{"num_classes": 9, "activation": "gelu", "head_dim": 48, "fused_qkv": true, "bias": "all", "dropout": 0.1, "inner_norm": false, "moe": "top_k", "depths": [2, 4, 4], "loss": "cross_entropy", "residual_init": "none", "lr": 0.029, "adamw_weight_decay_other_params": 0.05}
Rows from block 3 of a small image classifier, named by matrix and row number. Rows with one number within an expert belong to one neuron, the router's apart. Each number is 128 + 24 x the weight over its row's rms, rounded and kept within 0 to 255. All counts start at 0. Numbers have three digits each. After the name is the row's rms in percent of the matrix's.
After each expert's rows are labels from the 100 images, of 14976, where the router gives the expert most weight on average: "top examples" is what is common among them; "patch colour" is the nearest of a few named colours to the mean colour under the peak. Only what is clearly more common there than usual is listed. The data: stained colorectal tissue patches (NCT-CRC-HE-100K).
# router: router (model.blocks.3.mlp.router.weight, 8x128, trained with AdamW), inputs 0-63
# up: expert up (model.blocks.3.mlp.up, 8x64x128), inputs 0-63
# down: expert down (model.blocks.3.mlp.down, 8x128x64, transposed), outputs 0-63

# expert 6
router.6 099:155089116151079116118110151128162141121149129085144135133128112129096138139132099132146163130093106077155141162143143123162105126185127162110141134170174147136126121126132137113167104137093126
up.5 103:122174133157125124110057158131104130152115148105169094102149112125100144125099151139132156129124141143081130114140089142106200135140139095157158104151112136119156123143120126121140139140143146
down.5 105:114125120109137069183081102131150107094091148084146138116146122111153123145147100122137129134128142081096142138135125131135106102139130143140150145119134119129108155150087096122113120161120106
up.6 105:146130152142083172167117148148069132125138154109148093108116123120101118095081133128101134107089136101168117132082109126112132074114114106132133144181125141107114111099120169127159122126146098
down.6 104:131130116095121148125110131111097111155102143145132150123140134138118124146119145118118151126150097152157128115136135121123090120086138124089140179117128132128132161135161069126145161175157179
up.7 101:111137147115134162149109096111153111131102173104127143129121112152123154137104108142136122138170110146144134130111124134112151123102106128116113138180143084128135144156122158106136076103088134
down.7 098:110137135138165101130148146125131147128126133103077128095129109130175132091133144126184129137144094128114086158086121135165128104076097138107150124130129139085122139131124108159172079121159126
up.8 088:111196108091112158129135147108110142133155137164143127137117137145163127124177120111113145136138111117162097141182108130150111125092117088147125122164106169161136111067118159123130093106112123
down.8 090:085121113101103150127127167129172089107153109136134127162154085144119135062134127161137120118144129097104102134150159114113100139140079136143136122123151120109152160115137061090112118113134118
up.9 091:130137113158102143146107131167161161094143087146129123097101124115143120137136099127114125143117140116098114118135096159134105146123104112188088153129111101123119110101111096107105115147156134
down.9 091:176135163109097145127165133181112154145124092140123159146134165106167093132163152141107120161156091062144111130128121128145113117106106093137140140094140120142170141132117121088171200144113107
up.10 110:146145144150130117151129141184071086131144164139131152132132086128112127123186087111152104149142144126135098176131135142196126163136128111114112105126096104160105107122134180131143127156150131
down.10 106:135124106113166120064161114102136110122151098165090129104102146128152109160148170136133109137141146151141160118170127127152128110090094124116081138128142092179083109108122123102136157153101153
up.11 105:113091125106127080098146137126104151097150094138100099127101144126143133132137143114116094187130160111183151152115139140135142096139149131100152120130130090168113095123167167125136144105109173
down.11 105:112136176139110068074139192138179163141126128087087136117102112133183143128125094160125135131134136087117148122177150109140111161138087113161097097141140111104133112116134140098132122141113121
up.12 110:169157126124134136134127070124114123114098151095130078112149127131111157148104101112128139109100152114126124148100143143104110089169131115089143127174130158148168149091153140129107104114082091
down.12 105:105116088097141122161107133132078120132114098158108165142089118127089126094118118094145114122140139147149092131099115046146088150132106143132102107153162119136138134159090120114117132159119114
up.13 101:112115105076147158138147129154122134123167092148117128089122161100109088167156120085088146120168111130116127149105086133140125147120093099107138136120143143173123139095120116110072097159148122
down.13 109:137166134123137134160155104138168161090134125091166147120117090121155114136167126133136108100108103158131126142128103148187144144094116095137115118139098131148141083131154117135125118121134150
up.14 106:089144126149128129170141092110104155100122142108119096122122149133133150156110121153112138151152090158169137154112134118143147115141125139133138147119098099130157149157116122113122073134105120
down.14 098:093137128138135124116125115152160141128115138115148168123158083140111130122098181103144121151176092156118142128129133173146122133109140119131143160138156081132132131128159106124126058103133086
up.15 092:110113157110095157150113157172144117113082173104170099133107138121162137102118143167153117111152126118088131098132119174100142177124121082132125133123153145127111110167137105137154123104097151
down.15 099:142108156081085052160138120112149126099109120116129115135126165103152134111142089119153095116165158153121170140116154171080127125127122144117129147125111130169132103154137107132120123123148123
up.16 100:127155101112123106110144092143117128145148148169083133100158090120162105144119146136111122202197101104135157148150142076140126143137104125132130152122147127118132113119100098150095158159100123
down.16 090:093153153109162115120157149121127148139144083157083136141136110117160129140134166101133116148132151137106133108165118090139156139083160098212131105096160131123118111115152137121142139173131144
top examples: tissue: debris
patch colour: pink

# expert 7
router.7 088:146136104116126127098095151090164195116121110102145160109146134122144095111142129130152152143155110138135153122156163132131107166157133135135138133128168087119145102084124118108140096149110082
up.5 110:140115134103115134144135156157145165128131105177107135129118119144139129130064172149121140108136112148141186124149147146124139112105152143121116163141120163101124155101146157144093150153116101
down.5 111:122104138121125167076155126133134105124144123123123126114148138150131158119132167124157110119144127178137124123102135131100167087131117161136108128132162155139147170156096118126143135129103146
up.6 120:138154114094082131116126176190153111152146160078147129133132124105135185114078125125124133137171121129120151142114114128085153118112158103133164155132134134146130131113104146104114085090151124
down.6 116:107146135123154085169128122109140105131102152139158112132127156161112102096154117098122097136117147120133138151118094103150125123097128112162160106167159137160121110132190095105136120125189161
up.7 102:129113125129141101157124123159100138116134152163096126123134107101134154123123168116132133195132122140121137124135099111130127096100173105138141135148181109137098148121125143129141118142116151
down.7 103:148145105147138103115110114155123109119115097119124092108168167148117153140144112138146111093075160151105094181085107087183128206145108143098195105116118129103171140106162143123119145125140141
up.8 100:132131109119171124103152095113093125130123124167128165154097122155106150140118154157153098129117115138148105117147123129132138200099167141137136134114102131102084107118134094149089138137146169
down.8 102:143161136117133152117133130161145116184083096130174094150138128090121192161115165120108158112122129123128116097095133097144122134117104112121132060143099157106154125164075136126108181124137151
up.9 112:117164159115127132110124101135135134113105144096108106120081091168155114117159165115108142149144127107182137111153127099164153100125196143164144124138111110151146128099139171103123136120103114
down.9 104:120133161119105117142099104109194158105118129130093136108101182114170131117128111146104143142132154108116159143160146126142191099140115138094114130156165117122128148148098144105144143163143121
up.10 075:107108135080087136158120202153127108130133129146112129156156119128129146090149157091096075145137125090095131162124079183131101141117127151160131103098142136122133110078129153156109136113117152
down.10 079:124153085110113167177092092144104083103092130109090151129127106144128148115130145120169149174121148160166120147122161139137129133103131152132132165126149084173145146127068153089121138138122124
up.11 074:109140132132150146093113135120101157140115163172114129125104120110154163125084153122130099150110167120143096114115172159140111125129123081105142110145127106166149176152112152170121152128125106
down.11 091:138129153114153125116128147153116142126088094161178110114113128123173166137111102134105119114155098120168086131091112106122144140149118065147155126147138111138180126137176141133113120124139156
up.12 095:182158126102076123099124147122119132106139148108113106132118140164134084129097137113176156169129095137130126143116100178126080122107111165156102143170098118119163090116115175153161138105153102
down.12 081:144143126117129169118154126141120138129125101151102126141153107152117136131086135135086122131112124135168121128162142108156142128146121148145115067121152183130155093120095099138141119104104091
up.13 098:142129126102153131078110131147193136140112129157118143126138076128086111120144152114134101102142104115162086108128130139179117101165092106100094104127128129151145107142100129117143154121113123
down.13 105:135156138099099138134124167161145103165150149168165183133100151152160135128128083101139148171130124122110097154131158132134129091092148110129134169118134092078102125115099133101114090133155135
up.14 105:138140098116122147146142141186132092122125094086094123122154130108126147133159079122117137112136113110076123137097139133127134145140095120073117144127142156127118116195130153145103131112145169
down.14 107:122149136122147109109147140139078116141154126121153130131161135124116132119175168124185110097131079120108116106151083158162122118101116118137130156125169109141140095094112128125151107106096101
up.15 110:108168117075136164101128152141159142129125146121157141118084118150140124130096095163116104129160098149097132110090130134128132140153132130143142159148115149152136182109113176141141146135122154
down.15 106:126132168150120104136109164111106107133113153090107148127142134159127146099114139129145092127140122087108159115133141093137107129126131111140177121154113164138095123148115114137141076063187114
up.16 056:134166122131138152138107123136112113145125134074114134152186097142101123109126144088105145116134134117125131131107138077164111159127112129130075140108073138142146132133137153125084182147130111
down.16 065:123119080158178163125134081095130087148156118096128164169143149154113140161142141156142092083118152104130127162192111132150150123140148096119101157163132145108109117153119122126125137167175130
top examples: tissue: cancer-associated stroma
patch colour: pink

# expert 0
router.0 093:134109128151112143110109115091173135126146107125141167157126135095110101150150139132106121154103105139194160154148149093125127156153098169135112110154180135131115096143144135126138109114106154
up.5 114:122117124174139085107142130133139158116137110155078165126107094137133186119110095140110130081090153103092142114096188145112121128132154137114110113119121118127125122121112152159103139142112147
down.5 101:148141148153115116116162171160103153143120096094089086153106151108134110159148121103107136128150150101153105143148131163136121110153112087143158089081146160124132127122130127152122114134108094
up.6 095:135126085122153156147130156098097090136104143148114125137100105143113145147152102161113162110159116129142138148121122137155117101108153107140109100129095130142162139139130134126135082110129083
down.6 086:150116128133143128108126119115097150161134134068113149139087128147138125114114126096159111111157130121129143108121115145178148122139160104120111097131114136089131127101072109117146157155090128
up.7 092:109121151097142123138166139160149150177129148100123163093105159115128134106146113102147103100156134111110143132138173128135103113142109083126112138144097126136132123090135174121129076148116150
down.7 082:112113166129115132179135159128157143171143093103161128125147093123095119149160179118127132142121130143078131120090127117127136134130129108105141154147126115156128132122165030100123123120155173
up.8 096:115146120143160127120082109170132117148099159134142129137155087126119126135165095107064181150096163154149105161105140126139119141137113085135135139092120163135114147152089118113098141119119130
down.8 100:121166141128092129136066149079122148089137114106089153088070131141132152164108123140118122099086117114130095107128133110107155141109120119092108144138117123135144102124124104128133155123157111
up.9 102:110133091080107128138121116092114114128094110107114154116160120155133123135100159168153117174133130111110142153143139160158156116108131133108163117109138130139145104158151144104148115149140103
down.9 100:115123183154113107116146128101154161107104121108107133105148140150135164101094136108118161125111112124126164106133112140094162111099131109120103154129116124117143162156125159128106128136136126
up.10 118:113154102121183087153151092144101125143170120171128080132132138141157085131121116099103160116058084137150110082158115122188130091107115162123109111126137079150167124126119123104124161133114082
down.10 103:088125149111097103128126111100085145122124116135156168096130119129154109108192105063136084152135127135128085122102127100169112142123169153123157157148110092158125148148146098133141109161138147
up.11 087:096120107149129120130129154133063094150112141162157107133110168170155168176131123159147112093176137145103119121105144182109096128156128129142138129135128125165152146133149120129158168122122131
down.11 093:143170159098148119190131163093147161121128134113113139082115134139165100164146097126142123144129129106098104090182154133095091165129149104121149117137114097153153080134143118106093120099074144
up.12 107:119149154131112107083137125117100149136137115167087115153169128101120152104107144131090077137136123104159108096116190104144156145113110131120139090095117148133142150128099148162153146137134193
down.12 109:150116113109116117168119117128151143142106136132129110156112143134105104160153144112139130188129134136117153170084169118121139106152076167148158136142132161137152134113157116115137108134154107
up.13 091:126127099115095127140097162148152119121123170148144110080110117074147095139089114163110152086150129131092133119101153126144100102157159175145104173169115128101153136113163122133118120156087132
down.13 084:134133098142080119095082111105151084146137087114133094146110109100143143135147080106135121116075141090089169122142109151098106106105117145085163118135101149088146154143123139216114172132117126
up.14 112:133136149132112135127158132133127101111126142125114147129096129100109108091146140128175109106144139110136124099111118122178117126103125078147102108138169165102150118141126130142173128150173144
down.14 118:135135163120102085131126157127148143135115094131136114127106134103146099123122142115108069136141089121154119151155130094146130113157119119100096154148135141123096111133128087121145143072150132
up.15 087:091144138145163120105175164086134147130155131134133183114124149122098129103100079168122123133132133118192130151099132120139132082154154088148102102086126121117123109080081162116112117106155106
down.15 093:127141149118159130120109142126145101118114098134077118163120198112115147110115146160135121113181090129109122124109107125132128095137107175149118123120116169144135150108089144137103140150111139
up.16 098:180150115130137138109192154119110126153150127171128124103160114084161106141113119156109107135124134124121160115108078125134135109119204108106133154124104110146168113131107111099157151095140126
down.16 100:088204135107096159076135128128158149102137111123103107159130161157169141135086108109153132133126173099102123150094122145192116157126132129096153121136132153142161107087118103143121143104103123
top examples: tissue: lymphocytes
patch colour: brown

# expert 3
router.3 099:107112158140172167125103143114165117140096137105150111114120142121103092132084189119148162147162110123123135093147126132124122156151158144124158152156128136110126169139136072146118133131164151
up.5 081:102147150142132074086149132094138143113149100090144155126155102148140100095120140132101103143130152158130121141125096113159115119128106128139120152104122076097134097107131139196126130165142092
down.5 072:119159100139112164093129139149100147144141174141158117164114080110111102165160097117140150176102115089114123092110152146124118139129076130116168126133145127135076145156144160139111101135129146
up.6 102:149128143116144137121110067092113158129153127113144100132109113142155138118155124121108127157182118143154122077146148102139127107117145143096118141115111113171090146099099121117149151137063117
down.6 101:150140096099117128103181176156111166130142141134082142115104112151141135144163105158144108136124135086138107122150143166106150104136121179139155085115138109134120121164123105141153129117111163
up.7 091:093174115139158158140128150125132132162129096120109079139065177136131132139090130128089164146101135068110130110097128136114110100154140117154103128150099155092134146137108118140101152141125150
down.7 102:118126160126139118118136102155147115092117095119139131131110140103148116129124147086090117093145122107149126101089138109149146089115153185156115119127097175158096134087112145131101184135110122
up.8 098:088102126111131107129135134120123165100157115145135104132139134113150132168148123126129107142138137157103146167167122125059120150125125118116144141144103125145107161166148140125082131075174132
down.8 098:162103146121116168117109123125141090159102148169156165143130144093143068122127173146177131156158099109153121111157125116084144136115167123167113120143133096111123131162094123148138172131116146
up.9 099:126102121147099155133064158108115137121067131092165106108108107151115164105105118141135131137121147094124128177119102135150125100138111110118113107127129093097128128154096180100134111108109132
down.9 108:137115099103136086131090100096146132066096138126139112134132130150106081151108061146154113087117138135133135127132126078172134118122115150109098148136149098132102149127152090127143086105147164
up.10 113:100134116150126118163122119133121109141115120092140161147100119121093112112166133163124119100159164126164103055126145134135106099080125133184134101123140133127115154141079132094139180120171171
down.10 097:113159149130096157075124172141108114132143138121139123115141146101151124107111141102079126131146106093158102097137084102145124122093089144103099117122099148126111101130153122091068156118146141
up.11 109:167098087132171112123149145162104110123115119091142123176122146105100129148110146153091128088104150168130106136097127172138130151114083116092136119106144172129143124156159139137087117122102118
down.11 097:116132122101098120142169107118133104070134124130112168105126151150122118124113101152140108152160105123139140133130147101075171148122146132169157130134111181108121126140077101119167138131179130
up.12 105:119132137108119116117108135124135129095121132158104164160095147105168102115150112147092099101141153147135154102095136108094125116120085097135129109137143139156138164148072096142115159168111156
down.12 094:120148120134134067154127131147113105089122125130131127109108123169125136119104154133124107097127143069135131135139159129174110101102149129171113137151178142137097146108105138107139113107142136
up.13 111:144144146082164160140098109138159163093130114147129080106123144158151136140106139128123101084125163132057142125110114120118134120146104114161116119151118131133097102150146119122086164103127147
down.13 125:177108111109097130111121112140085154138110124125102155166128150127150126150137142156109126115136184116143148129090147125109135107129085140161141096117121142151165113112095123151167128093135091
up.14 093:150174166130144172152106102123132127139100139101113174137164112145109121147137110095141121188128135145162076102100101147102166144095155110106119141117109135151113122135152131135126125141160170
down.14 100:136110118121087122155126150110102077171125132151182143137127106100143152132112100137091124080114187149127111151121125131123107107127172123104141101098122134100124098131093095142096126095080105
up.15 095:145121111149131157165130127144104128135159122098137085123112107194180100130107135113123159118095112070105094157103104147140160104125202108095126119133120085060119113135105150159157133150138127
down.15 087:120107101152133128087096107119085124115122106134144132149147113125063126115136103144109141113131142119167115127120140137163090166104127153149160127117128155153067153094123132147099122138143142
up.16 116:118151134092123101117145119139107129155140131078117120131112101149111108074087148123131099136131163108133124091123107140118143057166166117115152081125084170116145087140140130116154095144124123
down.16 110:136125153085160135133130129149104148195120078128148170119110162109125103180172161113149106117126118167159153146126122149136170155132116118131096149134142141133147118089112120153104118159156100
top examples: tissue: lymphocytes; tissue: debris
patch colour: grey

# expert 2
router.2 110:102089165129097105159146128134111112091136132167132143096144172114133136160116117143154148078110101127119126119111125141181138133075105135137102125118151104122104121162125141124137132150108148
up.5 099:128111158145117107162136144149096132128163099143108113111157073136104087116128158122115101093104126108133126104138102152096097145112176136057130132123130152112131141134104117172114128121138104
down.5 096:149102117086116136105121147124141116118130186105117127148122160121115140098093061133106146142122117132107139150180142094150118111126080119105134127143139137141105125121105134147161102151100121
up.6 101:138138136145122158101128092110126130104065130142093136105129143176168155120072129138117138126103100160089120087089170131127156094092179133132130155073121129112144160145108102132102155131126099
down.6 097:154078178125115087140140157108144138123126123165147096121115122129098097165091096174124148125096120159109152114092096136122128096114111166103070151129128172138124117119137136126137114131107111
up.7 101:133136089089126158140118102165135143135100147116108131151129122093143101150120137120142164132092114119148102143135168151081144137147090099131106120149137128154106128126167090095130136148145145
down.7 099:108137148074109090105148128100118124193142106147146144179143142158118168096106111106128141103123114155161112105146145096096146130133141160108152083148096145076155155127064099119147136152131114
up.8 090:101112150117116148111101141142123111153136172140111108166123100106158138105098149121115099142152158089098138067165141154059120176138143156120116114141090175136139121107126079187157144156130125
down.8 095:125092130129177120128133101172139142155100154147111131125107130145100096175093114145130141127135109121138130123084067116121139182171143119142163175106126163102127148183131110125100140186152134
up.9 114:119119184118147106134156172136113099106107161089078166118128138152160151141146126104101124137141105134119159056096165121126117069099137118113106152153153156122090163141103131110138111115171145
down.9 122:159135099129109159094129157141140146124159109125137157111112084149128151129157117144156085076132125165118114146110136124126156131177096183093112122076111158153113110124104139150133140169112100
up.10 097:086143129096124175123123147133100126174156113127107111133108118120130107160114091101111134139132138123103132115116138097119113110149159137088163117106099158158111127092092145118151148121153140
down.10 103:130118119114117143096143175086067109178093122121136126125163114100119170148114126115152095188149165132149133148121114115108111128099150118122136154149096121120106095141125148112149109173112116
up.11 101:128127098145145142148094104161177147117137134129147165152116155117113094124129147150114129089164141135110129079123145134124152124096078148106112126141118122132126144131094125115118097173089153
down.11 095:121154177127115080140115098103120099133108163111140113127097087112129119152124173145129138111104110157160128129115127153118072118137145119129130113092113136140063119119178133120128085108159123
up.12 096:125133139114115141148147133115153147127156141089185141119090055137119125143093171107118167127141168124091150168166114149106111098136111082107121131145111144171143084093148169093110093112100118
down.12 096:157156185124105133125106133123121065141138071120120116149141103145139126200122112146115136109084156143106126145129125150118138091141121138125168083119152145084143098104150120127139093136132071
up.13 117:118146118118177101115153105091104116115113123173129175149103112139124165114150136121158094123128146154160143092112132105102161171092134150107135122112092161113096128136140099143121155148135148
down.13 112:173120178086103124168133147114128143115114134118152174130172147147132097155109151132116132125127079145156083129091131119151105124133158157161158125099147131129126153176152096119143136140099123
up.14 087:141128091101165194130136134156126101125148114117126092110106114107137104124139127181133198137122155166102086129116087147144124115166128107145155106147164163152145081122117147129119133110125150
down.14 085:117105120110122101157168147138156150136106100131139101124130172155125124107175112121112129100097166124140163135202146148135087141151112177148136123122109165109148101131101156108130130174081143
up.15 074:116138117094144120082127107129110130123124126128112124115170086170165142096142103122127123113185119101134102087123132176145134118104053115165138110141147087116137112193116138101128098099167103
down.15 081:110154173093149139171108122129130166174129129115102159151142131134145104125151129189137087119115148133134131118174125087137143108146132137115147128127122103164162090097137132084104125093111096
up.16 102:141141150085112125129093148092133128143106135068125128139134115115131090167106168124147159164172135110140118074131134126113127102132191095151116124134107153080095165138109131122124093146166145
down.16 109:135179133106109125104103168157140112095130098108140127092152075166093169151134100111113113123145076124128115119103146111101084139127115123155157115155145149130107119139122115149117097111151130
top examples: tissue: smooth muscle; tissue: debris
patch colour: red; brown

# expert 5
router.5 092:166086108141124117133129103094118147114183104122144125131126118082102109135117113135123143119096112111164175166155135094137055137166137180109124090132161130119103129127133134099151135165128109
up.5 090:138154144144137130149175172158126097094098163104139125098127146148163144134086139151111143126125142150159099090137134106161130079140138124162148095087113110118094134148087120099122147105094114
down.5 098:124123159125138113147114135090122106140142148106109139152118082131114105134129183117172132104119147116102106156178129113121096113110155127114129090131087149101126092094162160121100122135174149
up.6 106:146143121112161148122072120145054120115100125132084136167127128126129116128175134134111126075136099114109092085147146107149142115132155112148116099112106164118100122136113160136114125144118148
down.6 103:149118115105148097160153172166136124169148128123127145152126153136112053112102153116136108122139140077115134106102115114129130128091112091129173106124127164114134129128161094137157128128140124
up.7 105:157152127138152145127125087144166139115109126141098115123137155116098135136122145095104161133131137156118142091136133121127152087189172125141165091151117104119165121073122191106131166133079120
down.7 098:093120126145119109108110114150152114144129099121100112099128143104110121137130081137092098092113166103106113122130123140146113162123107172117129094126131125140086107154132155147133175138121110
up.8 083:132110135122104196139098124155095094138087138088126099129134087099134121097122112136137129097144096090119103114114096098099207107109119149132176121110130144090114160122104147159152136120129144
down.8 089:087150153124123123120130161100092127184128174126143098149097143129158101153106147139101091099129154119131116138149123075158132124141132156149122135118154163092079169125110157139107166149118120
up.9 094:115146099115141090138152133165114117127144127136119120123140165154135175104088113154147137091100120127071147171102167132133121149132148154081160167106097119136140117078151133146111117085167123
down.9 102:119152090139147134112141118136085145105106167115113105117140133133117163112168155179148138144108114158110119140159108153151124124128133121087092165130131120168131103105138138111141114124148144
up.10 101:070149130112138153108155130107128109123153186125143141134157136123098134102119120157122127147168127132119135103137127169146075103112117068094149128138157135136143149081129158111158120095137103
down.10 096:147122141132131077133149082146118158056150147147097111112102128138076110162159169142131114131106064163117150141128136140132121160141169151115140185173178120136130131122143117101131141131139138
up.11 090:105115135149166126145122159169127130132089099096129083136127147138190117116093133095137118116117127095154135087138119125115120096152120128185121124147154123127119098083118135112116061119161147
down.11 091:091130121118121130162104079133179143125152098104130152126088103116070144128143123161105100093130092174101148164125130144106136129125122108145104133116118141124126112114148102159086101123121138
up.12 098:095116111142091113140108127134096143110126123126124128143113099134140116142158128134106153132189091124076114145107161143139133111100110107116099186121104082136088127108125143128143168118124133
down.12 101:143141150116122119128150108104130122105089144097143126125143170105179122178104126173095136170106156118146127132167126129098139111104108158144129134121157144107119126126106108118075137137073133
up.13 109:146113138076111089162099115127119139159133140135143110134159108157092121098099086106105135103139135123123105115104113130160131127082141130092126110100125115104162165153119149138116085155122096
down.13 100:144122117161125086136103122127194144127111117138143123139105132085133182136122113099187121142113132141165140184178156100103147112136121151093150108126136146089181123153151138151141120104116128
up.14 081:117167112108155161160119116120118118120132153099138130141142118148125162138164075144157176120123122123083144107108135165129129132101120105143181082112081129154077121109127127115106103140148121
down.14 089:121097135190121154116134157124121126162134140125136131087102110132091167122128112136113127145135103138118164125087148150100137079122179143162130138155113107161117129141104128124143108138110102
up.15 100:157154146145122060146103106102134117175138104096127143171139105125144129182097071185117102107157137129118123087084123115118121121139111110157124131104116173159133182140105105100107108111110163
down.15 103:146124139153121188120137125154174157106140133119128158125166137129118132165160100145142114175168144147127149158147112160120131151109117110123122138145107120148164125120138162150172120106114149
up.16 094:119167106131122136145088157145093165095134158140078094101141140093176105130127104152093147084107150136123145167098112143098131116142130130141105154120135123172102135100123133117120122094143134
down.16 088:111136152123131114118106140108132127176108171170136168154130089113116114163122123138167084121134138150102121187122080108166127148108133149101115132115148157089146109150098131150126143125113143
top examples: tissue: tumour epithelium
patch colour: brown; purple

# expert 4
router.4 089:133089103159109119127118127122167177133152162138146121146129164067108113131157124124171161126121113114157171152143141122123118173153105140143136108146150105163119101117147107097111111126164170
up.5 104:129167109176169160172093155170104118119103120123125154149120118095127088102134097123101139095125085124130117106136125100123135112156069103110102122095100152130118120122130153148112162135172142
down.5 106:104101098135081113146138144110161127162145180153136145144111141113148112101139105152118103145119132072079158100112106157129127114099127128133152115150166114151136098118139135125154099073123086
up.6 113:143101142113123134151135133167103114137134133164111144130130127161138166125138145147099091056109105126150130141119140151146156111116112175142113105127112179127147116141136128118085127119143116
down.6 107:135119113145144171131111132106161137104130105145156158143118153133164162079090122111076106140117104157113130135094121135167117116116143142096133132168146106123151083105102170092155136128146127
up.7 092:142172075128094142108135156138121154131173123084115135148144107134136128104128101135125125147158110144091094097122121167122118094145115119190142134084119158143163153152145123114095124135125142
down.7 099:138123107135158134136159164164124148143105108082155163115131117129134124095122102121131113158128166135146128156075131102168111130094149123110171107092119118131099120118119121139166142127104152
up.8 104:125105137127134083104143158152116102165135144067104102106132140138106093101142104092105145134112160111146104127108104129201127102134141102155140112126096138120123078165120193122162178123111117
down.8 113:112156201109091153077149170130130099143102168162119137125119134136122120166112105125136144142079124159149113104131142100148144133135148125141155145161122153128098124126129136091151145134101114
up.9 110:156154140119118134159127175142160151165101145106124122131119082162074132137082139169158104135136124130109096150114114141106134132124082089110132144146106138112164119180139135113139099089103075
down.9 103:124142121147139118154165089131093080122151137137111109136121171130098114074078130144172111165157136135167114153164067144141110142133165079136140140155143120131103089157137149150131127154142139
up.10 076:101124093150087112094096147147073108133110135115103137125116090119105189120101139146136122140159114130137103148078142137102098084131110133151122135127120096104167113130100141154126168144131145
down.10 078:129131095115094136093116081084124133157124087122131095073123111127103129100130118099141129111126092129085132133129158135162122098114104144101132130123090165110106144148116136105123122131082191
up.11 097:061144115174146124154118103143101150140143148127126126107090145159145121098113123135165125126157137125097143082135140121156165174078130146091152105141156131123126128125143146180105145124154141
down.11 094:146120105097139148120123130110131134149133103113119067135135099110103169135171136115108124121136162144082124127154087116154112192103154095185155158122138130116168098143144140173123131124093133
up.12 098:137108103161117146093118165136127066127154152104148138115117100144131107136070108113129144110095117106163163147117109159149107107128140131125128110137144156137150130114129120108082144103106166
down.12 105:160144174118115148108132134122117154148103128138180153152131139160148132137135159128124069104153159097144103140157144120121193134126160104134127163118149133139129133131129103152149161134129154
up.13 124:107146121103095092094119164110105112145146126091125126142145148151090126131077049103130109142138136108109130124142156138158078095122144115138136117147089141095117105120138171155142069145136120
down.13 101:130142127124150153105094159137169132131146132137102103124096127126126108114078168150170108151141095125104146124161128158085146120133106100116158129110150142144133164142125167165161120122125161
up.14 092:138126165101091127107130152101113141153175115149126119117128101126172129123122169144097095125086146150105114145157110117132122114120107142129119113105131139104154099125104158162109149079095123
down.14 090:128136120145082099164113139155139140117111127130136160130123169180168127119121116166117123083126065120115122143116109128078155137128121126113161136140116073126143155127151119136092110150177103
up.15 102:106134117142152082086157094140097135120103131098134093120138119144142124162150109113092160172124126106142113151134087141152113127111104092127083113112087123124134118125103100155128125153115123
down.15 083:082131165075098118122155116110128134169133134142120117135119133079113110144137117095101140113144171136131120127139146129124122108137153143141152131084118129123139127160076093106161124100118094
up.16 099:142113135109102133117188146130168128147107109097113173144104130143143163115144094125160080099178141146172155137104083137155098138147131100112153135150117152114112090143113131182160164123115121
down.16 098:156108157129126131126101133114099133130099075101179100068108100091149141186122146161115101125107129123084141141157117126135125103107129136107115096122181127088167122110121122127114116139133094
top examples: tissue: debris
patch colour: pink